A small CTC audio transcriber, trained from scratch.
Model: layers 10, width 160.
Training: soap at rate 0.0034, 4300 steps, batches of 64.
Data: 15625 training examples, 17.6 epochs.
Rows from block 7, named by matrix and row number. Each number is 50 + 10 x the weight over its row's rms, rounded and kept within 0 to 99. All counts start at 0. After the name is the row's rms in percent of the matrix's.
# out: gMLP down (model.blocks.7.mixer.out.weight, 160x480), inputs 180-239
out.16 095:59 36 59 43 37 53 48 45 60 48 70 60 53 50 56 53 50 37 46 30 31 36 57 32 52 45 41 52 31 52 39 54 40 35 37 45 62 34 42 61 60 39 42 41 55 52 45 47 54 71 64 43 36 56 43 47 55 67 46 50
out.17 100:40 48 45 49 47 77 43 38 55 52 62 37 59 45 43 33 40 49 65 43 67 56 47 68 47 57 36 33 56 51 50 57 63 45 49 47 51 49 63 46 47 55 56 60 30 36 56 49 36 47 60 43 41 49 49 33 35 36 61 42
out.18 100:67 68 42 36 43 54 56 22 55 47 58 47 70 57 45 56 54 57 40 50 45 44 36 45 51 39 52 64 47 68 43 46 45 39 59 57 33 72 47 46 48 30 46 52 46 39 40 41 42 63 40 71 35 67 46 57 46 52 67 73
out.19 096:47 32 47 49 53 58 57 51 62 61 49 31 37 45 36 43 68 41 39 44 51 55 59 55 36 65 54 56 38 56 53 61 54 53 50 68 58 39 57 50 51 39 46 50 42 62 70 58 45 42 35 36 59 42 55 66 52 61 70 50
out.20 104:71 40 58 62 46 45 36 47 45 32 45 52 62 63 53 49 40 36 48 59 61 67 59 49 57 46 55 44 64 49 45 53 59 32 54 51 41 45 68 43 68 32 70 42 30 63 50 40 41 51 51 58 54 32 37 43 47 63 45 52
out.21 102:47 45 69 61 43 57 41 46 71 62 65 36 50 44 34 53 44 44 58 50 59 67 56 51 50 62 63 49 51 39 47 42 46 27 44 62 41 61 35 59 49 43 37 43 41 67 49 42 61 68 50 58 50 50 52 57 55 54 48 58
out.22 100:55 54 44 33 58 36 59 50 41 38 56 52 49 55 44 39 50 30 59 49 53 52 29 45 51 62 61 57 56 48 42 66 42 33 42 32 54 51 81 60 49 61 62 36 46 65 60 64 61 51 51 64 54 45 44 55 41 48 41 68
out.23 095:63 48 62 43 57 53 28 44 47 45 59 40 57 63 62 58 33 47 51 76 49 57 46 49 60 55 58 45 35 43 43 37 49 61 52 41 39 69 69 60 56 41 40 45 56 44 64 56 36 48 77 60 49 61 53 54 58 45 68 45
out.24 102:43 64 55 46 49 68 60 45 56 37 53 40 57 36 41 56 54 44 35 38 47 25 41 59 38 44 39 53 65 30 38 52 35 56 43 57 67 44 51 47 48 51 61 55 54 67 43 27 63 48 52 78 28 40 56 49 52 63 58 36
out.25 109:42 45 47 62 55 44 58 42 44 53 44 56 59 60 52 61 38 55 50 48 41 61 41 49 44 66 42 48 37 41 40 31 46 44 60 42 57 46 59 63 48 48 57 42 26 63 49 76 49 53 37 33 40 37 50 24 60 49 40 35
out.26 102:39 39 55 48 44 45 61 32 46 59 64 45 31 41 57 33 42 53 41 66 48 56 42 50 29 42 45 44 69 62 43 49 51 41 39 48 37 43 43 67 38 64 44 55 47 48 54 35 54 57 58 57 45 45 50 53 62 66 55 52
out.27 102:32 45 53 48 45 53 50 66 62 59 59 50 43 61 73 43 46 49 63 48 58 63 55 40 43 33 46 47 56 49 54 59 46 55 45 41 49 52 40 23 40 53 37 40 47 41 58 50 56 70 43 41 53 45 55 57 58 34 35 39
out.28 099:67 53 59 40 56 41 47 64 50 57 42 32 48 56 56 61 62 56 52 84 57 35 40 49 41 44 35 52 52 34 66 60 59 62 43 48 45 50 61 47 53 58 43 44 53 61 74 61 43 41 44 44 30 61 37 53 45 38 55 29
out.29 101:44 42 60 42 44 53 72 57 55 63 44 47 39 54 50 53 45 41 65 76 21 53 38 63 27 60 48 61 72 67 54 44 42 47 38 53 47 55 37 39 54 45 40 55 40 46 42 62 52 52 41 61 51 61 56 61 50 57 59 49
out.30 101:49 48 36 37 42 61 39 50 54 48 65 53 59 61 65 50 53 42 71 61 57 41 73 58 59 48 54 37 46 51 51 25 57 60 53 51 50 52 69 52 49 42 58 57 38 35 58 59 55 50 53 57 34 51 65 49 65 46 56 53
out.31 103:60 69 38 40 42 43 62 48 73 53 52 39 48 41 49 53 53 61 51 48 40 36 59 54 53 57 64 64 31 56 47 53 53 56 42 44 43 40 37 48 53 59 43 46 42 35 65 52 67 37 62 52 62 34 59 60 58 50 55 58
out.32 102:51 50 58 62 56 63 34 48 47 42 39 47 54 58 47 60 59 61 47 61 62 66 58 40 59 37 69 49 56 38 42 36 54 62 53 48 44 43 62 49 67 36 59 39 38 56 47 60 39 53 44 30 58 51 46 52 43 43 52 54
out.33 097:54 48 59 52 49 49 31 46 61 60 59 40 46 48 43 50 41 54 53 55 57 39 46 53 54 61 50 44 50 47 68 51 61 60 48 54 55 52 55 39 48 40 43 55 53 54 38 46 72 41 40 56 45 37 51 72 42 58 51 50
out.34 095:55 63 53 55 40 49 50 51 37 38 56 60 53 46 63 56 40 52 31 50 33 58 53 55 31 48 56 61 60 58 56 32 32 55 52 50 61 44 73 39 64 39 61 51 57 39 60 61 50 54 49 61 44 52 29 51 31 49 36 72
out.35 097:59 40 44 50 35 25 53 75 52 57 49 35 43 51 47 56 62 50 39 57 62 38 41 41 59 47 50 56 40 67 67 35 51 55 47 60 33 54 36 49 47 47 37 52 35 56 35 48 28 42 50 42 54 63 65 50 58 52 59 32
out.36 107:48 49 43 53 44 24 55 62 48 57 69 78 49 39 55 53 55 45 58 45 55 49 28 58 54 45 46 43 57 45 58 50 46 68 57 46 56 40 49 60 58 54 47 15 52 49 53 51 58 41 49 69 45 59 61 46 57 44 53 54
out.37 099:43 45 52 56 56 57 69 50 42 43 51 46 53 66 66 84 59 55 59 51 56 58 52 43 61 40 40 44 50 45 38 46 38 73 62 55 50 47 39 52 59 44 55 58 66 57 42 52 54 59 61 39 50 62 47 24 38 43 33 65
out.38 097:64 49 39 59 41 58 41 46 43 57 45 47 48 56 61 44 50 33 49 55 64 47 49 50 45 54 52 48 55 48 51 20 54 53 72 66 47 53 55 65 68 63 49 34 63 48 52 56 46 39 63 62 60 51 50 71 39 47 39 63
out.39 098:43 42 44 45 46 43 29 45 53 41 54 52 49 33 56 38 39 48 42 47 44 55 56 41 41 66 32 47 55 52 57 62 29 56 32 37 41 56 38 50 45 47 47 46 42 42 48 51 36 53 45 51 47 59 52 48 42 81 49 48
out.40 100:42 46 43 47 50 51 42 44 51 31 48 61 39 54 69 48 40 58 50 61 56 44 59 55 64 42 45 68 51 63 57 65 55 60 68 44 57 44 65 61 44 50 47 53 34 37 66 46 42 73 47 52 55 53 54 49 51 52 56 58
out.41 097:47 50 44 52 40 55 36 49 39 31 50 50 39 50 35 55 51 47 51 57 47 50 52 51 35 55 44 50 39 50 45 47 55 59 46 55 64 38 46 43 48 59 50 41 47 47 47 47 61 49 59 50 50 25 40 36 45 67 39 55
out.42 094:40 51 60 43 64 54 50 35 47 56 59 65 32 60 49 41 62 45 48 45 57 41 46 55 58 43 70 43 60 38 52 53 51 47 54 57 66 77 56 39 63 46 57 57 35 54 52 45 57 36 56 42 57 46 41 47 37 48 41 35
out.43 101:52 33 42 41 74 50 42 42 50 66 56 55 42 49 62 45 64 50 34 49 47 36 50 52 29 33 57 52 55 46 54 36 53 47 48 55 55 64 50 56 42 39 62 52 50 49 38 53 56 64 29 54 41 45 42 64 56 60 72 57
out.44 095:51 79 46 56 52 56 53 35 61 53 51 55 39 49 67 50 44 49 46 50 67 52 55 58 49 34 55 60 42 52 49 46 45 42 58 48 49 60 51 67 60 56 43 48 58 56 43 48 42 54 41 54 58 57 63 51 57 43 37 56
out.45 098:64 38 49 53 43 44 47 64 48 59 63 57 64 42 49 41 43 43 30 58 60 70 70 46 43 59 68 38 56 67 54 45 52 31 45 53 56 41 51 56 36 45 51 49 59 45 47 47 61 25 58 51 68 47 36 60 60 43 57 48
out.46 097:56 31 52 45 47 58 47 51 42 58 57 70 28 53 50 61 44 44 47 37 54 57 60 58 53 57 37 34 31 50 48 75 37 46 52 43 46 59 57 68 56 55 52 47 62 28 53 50 57 33 46 40 66 39 47 53 54 50 53 44
out.47 099:47 62 50 42 53 39 66 62 40 46 53 46 39 50 36 45 63 56 55 55 50 53 50 46 37 54 40 58 66 46 41 71 50 59 59 39 52 37 68 43 50 47 51 62 54 49 47 50 63 62 62 56 37 52 41 47 32 51 40 55
out.48 102:41 44 57 60 60 31 45 51 67 42 54 50 34 58 58 75 31 55 53 46 56 59 50 42 52 68 45 74 50 60 43 67 53 55 52 52 52 46 71 61 46 51 44 66 63 41 60 47 45 39 54 31 62 47 56 60 48 32 37 55
out.49 095:63 37 71 57 50 63 60 52 37 52 48 61 59 51 69 62 46 44 36 44 46 64 42 34 42 44 48 65 57 47 41 51 53 46 60 58 38 57 38 50 48 46 64 62 47 26 33 49 41 56 45 35 42 57 59 51 50 52 45 38
out.50 101:62 64 38 50 51 29 51 35 40 44 64 68 40 46 45 48 44 66 49 46 33 61 53 42 39 42 44 51 65 42 48 42 57 56 65 53 37 43 49 48 58 53 48 71 38 46 36 52 46 39 40 40 31 67 28 59 44 48 77 41
out.51 101:60 54 49 46 63 61 51 43 61 47 57 59 48 62 59 40 59 54 47 54 35 69 55 39 84 36 45 51 48 34 26 35 60 40 44 59 45 37 45 55 50 56 43 47 63 36 63 60 50 46 46 38 59 52 48 52 39 46 43 49
out.52 103:41 53 31 51 49 50 46 56 66 57 51 54 47 49 53 46 43 59 43 63 36 48 39 39 45 58 42 55 44 66 44 41 37 64 51 50 47 53 54 48 45 39 34 40 41 51 61 69 44 57 42 68 39 76 50 76 51 56 66 50
out.53 096:57 37 36 53 63 50 60 45 53 36 51 49 60 49 55 46 43 51 46 56 47 39 57 48 47 46 55 33 50 61 54 30 57 23 61 58 68 62 51 65 48 61 56 50 63 63 52 55 62 45 48 51 52 50 58 53 66 58 67 52
out.54 108:46 42 60 53 48 46 36 63 59 37 47 37 43 49 56 73 50 51 49 53 50 45 70 55 43 45 62 46 47 52 47 46 44 35 48 62 46 44 53 62 46 37 69 44 45 68 50 52 48 41 43 52 64 54 39 67 60 43 70 38
out.55 104:48 51 42 51 45 59 54 34 55 44 54 48 79 42 61 47 59 56 49 35 42 30 40 38 55 50 40 39 47 48 42 61 55 69 49 64 50 48 65 52 45 59 56 39 41 37 52 43 30 41 51 41 51 77 36 49 51 62 61 37
out.56 102:64 42 39 46 52 67 47 54 51 59 44 56 78 34 40 61 55 58 34 41 51 41 57 64 47 49 55 55 43 53 38 39 59 49 47 46 39 42 48 59 56 76 37 58 49 37 57 51 52 50 55 58 54 56 43 44 48 40 66 50
out.57 104:30 49 53 58 51 74 33 45 57 46 50 41 62 62 49 37 71 63 41 35 40 57 49 48 38 71 56 60 53 32 45 33 53 57 49 56 60 28 35 55 56 69 58 53 39 65 30 46 53 73 41 42 46 43 54 57 66 55 54 57
out.58 098:51 32 58 53 41 38 44 55 46 42 26 69 64 29 48 50 49 60 40 50 39 62 59 38 94 48 54 62 43 55 39 47 42 35 41 53 54 29 41 55 52 42 36 54 54 73 49 63 51 45 52 53 53 44 51 37 56 65 48 48
out.59 100:58 39 61 38 40 49 50 55 56 65 56 47 55 44 52 39 55 48 59 55 61 48 60 32 70 64 53 69 46 65 58 57 59 60 35 49 54 45 53 54 36 49 67 49 73 57 53 64 49 66 50 47 50 31 60 47 51 46 39 27
out.60 092:40 69 53 50 51 68 45 46 59 57 46 52 52 55 43 58 32 48 47 35 38 43 40 45 51 35 43 38 41 47 44 56 43 41 50 37 51 83 60 70 39 54 55 64 55 50 58 41 53 55 62 43 35 48 50 64 41 74 47 50
out.61 099:22 59 53 35 48 48 55 55 38 62 61 48 58 57 48 35 52 48 68 49 48 64 52 47 66 53 35 35 51 64 52 60 35 66 47 58 46 42 52 36 45 38 56 49 39 67 55 55 54 34 53 23 51 73 54 50 38 41 52 46
out.62 100:47 40 36 55 49 55 51 66 71 34 51 50 64 56 49 61 53 52 53 37 32 46 44 50 48 42 56 25 48 46 47 59 47 42 39 60 46 33 46 56 56 43 41 49 49 57 35 43 46 40 57 64 35 48 57 57 48 48 56 44
out.63 107:41 49 63 42 43 54 43 41 61 38 43 34 35 44 52 39 35 41 59 49 46 51 51 42 53 52 43 44 56 54 59 54 44 47 35 51 47 52 42 57 46 39 53 42 58 53 60 53 62 52 43 43 26 60 36 35 47 56 46 63
out.64 102:40 40 44 34 59 56 42 58 75 51 51 35 44 24 51 55 56 54 46 46 60 42 30 40 39 33 49 70 51 48 54 42 49 68 44 49 63 68 35 58 50 49 50 52 50 47 61 53 48 44 51 49 49 46 43 58 48 54 69 34
out.65 106:32 53 46 60 66 52 59 40 56 65 55 54 52 31 59 54 61 48 47 63 55 49 57 51 30 53 35 47 43 42 45 53 52 39 55 36 51 60 57 60 50 45 54 60 50 50 39 57 57 62 54 61 44 52 59 42 43 52 41 45
out.66 101:27 40 62 51 49 47 70 50 55 61 62 50 52 58 40 40 52 51 59 54 37 69 49 64 62 52 53 56 45 50 56 66 37 52 55 40 51 76 69 48 40 59 54 52 63 55 53 40 34 61 50 54 55 63 48 55 41 55 47 58
out.67 105:48 23 81 54 49 58 47 41 54 52 47 59 38 83 32 63 52 41 50 45 55 48 48 54 43 64 48 47 65 59 47 52 50 39 35 43 55 55 38 56 35 60 41 48 45 64 41 45 53 54 46 35 50 34 46 58 38 45 46 39
out.68 097:45 62 57 56 64 42 43 52 47 67 57 48 50 40 45 45 66 46 54 46 38 62 54 65 39 48 51 38 32 38 57 57 57 60 61 61 40 28 46 57 32 49 59 72 65 31 53 48 51 26 49 54 60 36 45 56 45 53 38 32
out.69 094:42 51 59 57 42 62 78 55 44 52 58 50 68 52 55 55 51 43 40 45 72 40 36 55 52 39 56 56 48 65 38 49 37 47 34 55 45 51 51 48 80 57 67 53 66 56 39 44 43 44 55 57 55 32 61 57 50 71 43 53
out.70 108:49 50 50 49 42 60 60 58 66 48 57 46 52 42 58 43 29 37 32 44 64 45 63 41 40 54 50 29 57 44 57 50 51 50 59 59 44 55 44 37 51 48 59 51 69 56 48 50 52 43 53 50 38 54 42 59 56 34 46 21
out.71 094:54 61 61 37 58 37 33 43 43 41 51 39 41 44 85 67 37 56 33 53 34 57 40 59 46 52 39 44 33 50 55 40 42 52 54 54 56 38 59 34 58 47 40 57 36 46 42 66 60 32 56 43 44 37 61 37 58 57 47 44
out.72 098:36 30 37 51 43 35 57 49 45 41 68 46 50 49 46 37 45 55 49 46 70 44 59 57 46 39 44 32 27 36 60 39 67 51 47 73 66 46 44 46 55 59 33 56 63 53 34 65 44 43 50 34 67 49 38 58 41 34 56 54
out.73 100:56 53 44 48 33 61 71 62 30 58 53 46 29 56 43 36 69 53 61 35 48 56 78 60 40 61 55 72 40 62 49 66 65 37 51 56 44 60 48 40 36 46 35 45 80 62 48 41 40 37 50 45 46 24 63 44 49 34 34 55
out.74 093:39 67 52 46 53 49 53 28 49 52 61 22 60 60 48 52 45 44 71 45 38 50 53 42 52 49 51 62 37 55 45 57 47 67 41 74 56 59 55 52 44 57 64 55 35 60 53 63 68 44 44 45 54 39 41 52 47 47 56 40
out.75 101:46 52 68 34 57 58 36 48 43 52 42 63 52 72 77 55 60 66 36 59 63 42 47 47 45 67 50 30 49 47 56 57 49 48 47 58 49 36 42 48 46 61 54 34 41 53 47 63 61 56 51 47 42 51 60 55 53 59 57 74
out.76 102:49 37 64 39 48 59 51 44 40 52 41 58 54 62 59 68 27 31 50 46 47 57 50 55 46 60 44 36 67 36 57 49 56 53 42 55 34 37 49 47 45 58 42 49 52 33 35 66 42 42 48 50 64 51 45 41 57 32 56 43
out.77 101:56 66 53 37 59 70 61 46 60 58 39 59 46 53 38 46 56 49 70 50 55 46 57 53 51 35 47 47 50 49 43 43 60 61 59 53 50 43 52 55 46 60 53 61 50 41 47 46 55 64 46 54 47 45 53 53 47 48 46 69
out.78 095:57 42 52 77 49 45 30 56 50 39 38 48 36 47 42 69 41 44 38 53 48 50 52 55 61 48 47 55 54 45 39 53 45 50 38 51 49 58 46 45 77 41 40 42 35 63 50 53 60 47 64 43 42 56 49 54 32 47 33 61
out.79 097:55 49 51 52 63 50 40 71 38 38 50 44 59 50 46 53 35 56 37 51 32 32 47 54 41 38 38 38 54 71 50 32 48 66 56 67 48 43 39 38 58 40 31 51 68 42 43 61 55 46 60 51 52 64 55 47 67 61 54 51
out.80 103:48 57 63 52 45 43 58 53 49 49 46 41 53 37 57 46 64 57 46 51 40 56 45 36 28 61 57 68 55 63 51 66 44 35 51 50 60 75 41 54 52 48 49 62 50 60 36 45 39 61 37 39 45 61 56 46 65 60 62 38
out.81 100:67 53 55 48 34 59 54 68 55 51 51 52 31 60 43 50 41 39 46 58 50 49 68 51 40 49 72 56 47 62 44 41 44 50 57 41 43 53 43 51 34 60 65 64 48 51 31 50 48 48 40 54 60 38 53 52 46 28 37 42
out.82 099:40 49 45 38 44 59 44 53 46 31 47 56 43 30 31 63 41 50 57 44 36 54 38 50 51 58 45 52 53 46 55 57 52 57 56 58 48 51 34 51 55 58 53 51 46 45 62 61 63 41 39 56 31 31 52 57 66 54 34 43
out.83 095:46 38 45 56 28 63 42 38 55 60 34 41 61 57 53 44 50 53 40 50 36 40 71 45 60 52 48 47 59 54 66 52 42 30 46 58 51 46 66 25 49 56 37 48 53 62 62 49 46 47 45 42 29 65 53 36 47 36 52 48
out.84 099:41 46 44 47 42 52 52 24 47 52 50 55 37 61 46 62 71 49 30 33 52 41 43 42 51 46 53 51 42 28 44 38 50 61 39 46 54 64 36 50 43 56 63 57 60 59 46 51 57 72 54 56 35 54 53 65 61 64 38 56
out.85 097:53 56 62 45 44 52 57 43 57 41 52 15 34 61 51 47 51 48 44 55 47 49 67 63 20 56 42 39 40 42 47 53 57 51 54 66 38 42 47 51 38 43 51 60 39 55 51 72 45 45 54 63 44 27 61 43 54 63 52 54
out.86 099:68 36 64 39 45 52 37 50 40 59 57 43 56 40 51 28 49 52 37 38 56 52 39 48 44 71 41 49 54 63 55 47 53 38 55 48 49 64 64 52 45 62 50 47 65 44 32 58 52 36 49 60 56 57 37 47 51 72 48 35
out.87 098:56 54 50 49 42 57 67 57 35 59 40 60 52 64 55 55 64 43 61 49 31 51 54 35 41 35 41 50 58 33 46 39 58 48 60 46 52 49 53 52 56 60 48 56 51 52 51 59 54 47 51 62 39 26 40 44 56 57 64 46
out.88 106:60 41 51 47 43 51 54 56 34 50 53 46 48 64 60 60 60 44 60 44 29 54 52 33 40 56 47 48 44 44 31 30 47 50 47 53 67 52 49 45 41 58 65 64 44 49 55 61 58 60 52 52 40 35 69 43 63 50 63 50
out.89 109:24 47 54 49 41 47 37 41 59 48 46 61 62 55 43 52 48 47 48 52 50 37 53 49 37 48 51 50 44 62 54 46 42 55 64 62 49 52 71 53 46 40 42 49 48 51 57 55 42 41 52 48 41 40 59 53 54 67 47 38
out.90 100:37 62 36 37 61 49 56 51 51 57 48 42 44 50 62 63 46 49 37 69 67 42 38 56 53 57 50 64 35 54 60 35 35 35 66 58 42 49 32 43 54 61 54 51 40 69 44 51 48 57 50 50 54 50 54 40 34 57 44 52
out.91 102:59 51 50 52 64 50 36 64 49 48 56 60 59 36 45 63 58 54 44 71 53 49 42 68 52 53 63 52 58 36 43 45 48 57 52 61 56 62 53 51 71 50 65 42 55 48 57 59 58 49 67 35 63 44 56 65 57 47 67 37
out.92 098:70 42 36 51 45 44 40 48 46 44 44 51 52 42 59 48 62 38 41 44 33 49 57 50 54 62 39 54 63 58 41 57 58 57 56 57 45 47 52 53 54 52 66 57 49 35 80 62 61 47 61 57 47 45 56 50 47 43 68 60
out.93 097:43 64 52 36 42 46 56 33 56 54 50 41 37 36 53 38 57 41 66 47 53 59 32 62 30 39 41 56 66 46 64 34 52 53 55 45 43 66 57 58 32 50 50 60 60 63 41 49 59 50 35 67 55 60 49 35 33 49 50 32
out.94 104:55 41 57 54 43 56 72 57 48 58 44 61 49 60 46 32 42 38 30 49 40 47 37 71 37 46 51 62 57 55 36 59 53 44 42 28 42 48 58 57 42 53 53 54 70 54 41 39 46 53 51 43 58 65 33 45 54 62 66 41
out.95 097:54 32 62 51 35 64 52 40 62 73 52 57 38 44 36 68 70 40 50 54 47 46 42 52 63 60 42 48 42 33 43 39 39 47 50 37 59 58 47 59 38 46 36 49 47 65 42 84 46 58 48 41 50 61 55 50 45 43 62 61
out.96 098:47 45 55 44 48 48 54 62 55 51 63 39 41 59 45 58 55 57 62 37 36 44 54 52 54 55 54 54 70 56 53 40 50 47 49 50 34 33 29 47 44 50 36 59 48 55 53 55 48 51 35 54 22 41 77 58 53 71 38 47
out.97 098:64 58 36 61 39 50 59 58 34 61 69 40 34 47 56 63 50 46 51 41 22 65 47 43 42 51 55 41 48 46 33 51 48 44 52 47 57 32 45 45 62 45 42 45 54 55 46 49 44 47 51 62 34 52 62 06 59 57 35 40
out.98 097:57 56 43 43 38 50 60 59 60 43 49 52 51 52 41 66 41 68 48 49 37 26 50 73 39 69 52 30 43 43 43 48 63 62 56 52 29 75 51 58 58 68 43 36 56 54 54 51 36 58 53 51 58 35 48 50 44 55 38 45
out.99 100:39 33 56 43 54 33 29 33 52 66 68 42 65 54 61 36 46 42 19 67 60 57 47 52 58 56 36 47 35 55 51 62 37 61 49 43 62 67 51 69 56 45 60 30 44 47 33 49 69 40 52 41 52 54 48 46 40 43 51 47
out.100 099:37 48 45 64 52 45 60 37 58 53 48 45 48 37 40 45 44 27 49 36 49 52 45 31 61 32 34 49 51 47 57 40 53 63 49 61 65 52 47 49 53 43 59 62 61 43 57 70 34 49 51 61 57 47 54 52 42 51 56 58
out.101 096:36 54 64 41 63 41 76 71 48 38 67 40 61 48 50 48 59 59 52 47 35 46 53 41 67 57 46 43 54 73 44 57 58 47 59 48 55 59 66 34 67 55 54 32 68 48 59 50 33 54 44 41 56 56 47 38 47 50 37 23
out.102 095:42 45 49 58 41 50 49 61 56 46 44 62 48 40 45 62 40 62 44 62 64 55 59 46 41 66 32 58 63 44 40 44 49 58 44 42 50 33 50 55 59 52 74 45 40 50 56 50 52 33 61 58 51 59 57 39 60 45 56 36
out.103 096:52 51 58 52 54 31 66 40 45 57 44 62 57 47 65 54 48 60 65 34 43 39 73 55 59 57 47 56 47 31 55 49 52 63 60 55 46 30 38 52 48 34 48 52 63 50 43 62 43 34 59 45 39 41 44 57 62 52 48 57
out.104 099:42 33 64 61 56 70 51 52 60 33 67 27 66 45 53 61 44 49 31 45 45 59 50 57 59 33 54 51 55 57 58 58 45 47 64 46 45 35 55 43 64 49 48 61 68 48 40 38 54 49 51 64 44 48 42 68 58 68 45 61
out.105 099:63 60 42 49 56 63 71 37 47 39 66 66 49 55 64 55 55 71 39 56 83 44 64 63 44 49 52 40 36 59 61 62 59 35 46 44 49 33 26 43 43 54 42 37 60 48 39 53 44 52 37 60 57 51 41 62 34 52 56 71
out.106 103:47 30 56 47 54 65 68 47 37 41 68 51 57 55 37 37 53 48 47 47 51 57 48 57 51 64 55 43 39 58 61 29 66 39 58 64 61 52 45 77 63 55 54 59 52 58 40 42 48 37 37 51 63 39 58 67 57 43 52 54
out.107 097:57 36 40 44 48 49 44 43 44 57 44 37 62 49 44 44 48 60 48 57 60 54 59 32 49 57 55 50 52 51 52 68 37 36 46 55 34 59 42 55 47 60 55 41 54 57 54 31 44 65 43 53 57 42 43 45 64 58 66 44
out.108 103:53 64 53 31 48 52 75 45 56 53 50 49 45 41 52 61 31 48 39 44 47 45 57 60 52 36 58 34 60 41 39 36 49 55 52 51 50 56 42 51 61 40 48 41 64 33 59 83 63 42 48 39 64 68 25 50 51 30 51 57
out.109 099:53 30 53 49 55 57 59 55 44 65 49 61 55 53 45 53 51 48 49 53 55 55 27 43 41 57 53 39 49 52 37 38 64 48 41 36 53 51 48 35 48 67 46 57 52 64 59 42 62 39 47 53 44 54 51 58 51 64 24 45
out.110 108:60 43 63 33 49 42 43 72 67 46 53 43 66 58 49 54 48 47 55 63 72 50 35 58 44 47 59 39 55 49 41 46 42 43 32 37 35 35 39 52 46 55 50 44 40 47 48 42 63 51 41 47 57 55 63 51 55 30 65 44
out.111 103:55 42 49 39 66 54 45 33 57 48 46 61 59 51 54 53 59 63 62 50 71 53 58 51 36 59 50 51 63 68 62 43 61 51 57 50 56 45 62 52 55 26 56 59 47 54 47 50 44 25 70 43 54 56 53 57 46 62 41 50
out.112 104:73 43 34 26 48 54 52 61 44 55 39 65 60 49 49 53 35 42 45 40 65 52 48 27 58 52 55 58 51 60 59 49 46 49 34 56 45 64 47 45 39 47 54 52 71 42 51 65 46 62 52 56 46 44 36 52 55 71 35 47
out.113 101:64 36 55 51 40 56 61 61 45 42 45 35 58 35 41 78 65 39 56 44 27 28 41 65 38 67 62 34 48 53 52 67 46 32 71 43 31 52 47 51 51 51 61 62 41 58 47 52 47 55 57 50 51 38 58 52 58 46 58 39
out.114 103:27 57 57 42 53 36 67 54 42 47 56 67 48 73 53 54 47 45 54 64 60 68 24 29 50 45 51 51 39 53 46 58 45 32 47 28 50 78 41 41 53 58 44 68 45 69 52 49 34 46 46 59 48 69 53 51 41 40 47 50
out.115 097:58 43 47 58 40 35 51 47 47 53 56 69 57 34 58 40 40 69 42 64 59 33 56 50 45 47 44 66 47 51 57 58 49 53 42 58 48 44 64 67 55 35 46 36 28 48 58 51 46 56 76 53 41 33 53 53 39 60 54 54
out.116 105:40 52 29 66 59 49 52 28 43 48 46 46 56 37 64 36 53 37 77 50 42 62 47 59 50 74 72 51 61 60 44 63 62 76 37 54 63 58 37 45 82 48 62 49 58 50 46 25 58 53 65 53 46 50 51 45 28 18 50 51
out.117 101:37 43 57 55 45 35 53 59 58 56 48 44 61 45 45 45 43 43 52 49 41 37 32 50 28 73 58 34 42 39 39 31 67 58 60 39 40 22 37 61 51 54 39 66 47 81 47 43 67 58 58 37 46 59 45 50 37 46 58 52
out.118 105:47 42 39 55 64 56 66 47 41 54 43 56 47 52 36 53 60 51 43 42 42 64 66 57 61 50 38 53 40 30 53 40 70 52 46 32 48 43 40 45 50 54 43 75 48 52 48 53 39 50 46 57 52 49 43 36 42 63 55 68
out.119 100:33 42 65 42 70 45 73 49 41 68 40 57 58 54 54 33 59 47 48 46 60 62 49 55 42 44 46 59 50 38 41 53 35 53 56 51 65 30 36 45 47 45 54 58 70 54 46 47 62 71 36 57 36 39 54 43 56 54 27 48
out.120 095:35 47 46 34 42 39 53 55 35 55 64 43 65 52 51 43 49 43 38 52 48 46 39 64 58 56 46 52 59 57 45 33 48 49 53 42 43 52 58 62 50 67 58 64 42 46 66 56 44 45 61 51 66 48 55 58 60 28 63 54
out.121 102:58 65 40 62 28 42 59 42 59 43 42 23 49 34 50 43 56 46 67 52 70 39 58 56 38 38 62 40 41 60 43 45 63 64 37 58 50 17 36 62 51 56 51 42 45 56 54 33 73 47 59 50 35 52 44 52 61 60 67 55
out.122 102:57 52 45 70 36 44 27 56 59 29 59 35 36 50 54 68 51 53 39 56 57 41 50 33 39 64 37 41 42 42 64 53 39 52 51 57 76 40 44 58 37 44 50 29 56 61 45 50 61 59 63 64 52 66 42 66 51 40 41 46
out.123 106:72 49 53 43 56 35 59 50 33 54 32 56 41 64 63 68 42 44 33 42 23 45 51 47 52 52 48 66 60 54 59 56 63 49 57 58 47 59 45 48 44 56 74 44 46 43 52 48 50 52 46 57 47 54 60 52 35 31 59 45
out.124 098:65 61 52 58 38 38 50 22 64 56 55 73 25 29 58 48 62 40 47 50 46 52 39 31 51 44 58 58 48 44 51 60 56 63 33 71 57 21 61 49 47 56 48 56 42 60 46 50 51 31 55 59 51 37 50 45 44 49 51 67
out.125 102:45 49 47 39 50 68 57 58 31 40 54 45 54 46 53 65 47 44 48 62 56 53 49 59 40 44 28 23 82 61 54 50 45 43 53 51 51 36 41 61 55 55 30 52 60 47 63 35 47 42 40 67 49 59 30 35 66 33 44 43
out.126 101:56 54 42 50 42 46 61 34 46 56 50 59 35 53 57 43 52 49 61 45 44 42 40 56 43 46 51 41 52 50 54 36 67 40 50 56 64 82 41 45 49 59 48 50 31 48 65 57 54 46 34 58 59 42 45 39 34 64 34 43
out.127 097:60 43 40 64 55 57 41 47 76 48 54 38 63 54 50 38 48 52 53 34 38 28 56 41 58 43 48 65 66 36 61 45 50 41 57 53 52 61 65 50 46 50 54 30 45 39 39 48 54 62 55 59 44 71 58 61 44 71 65 47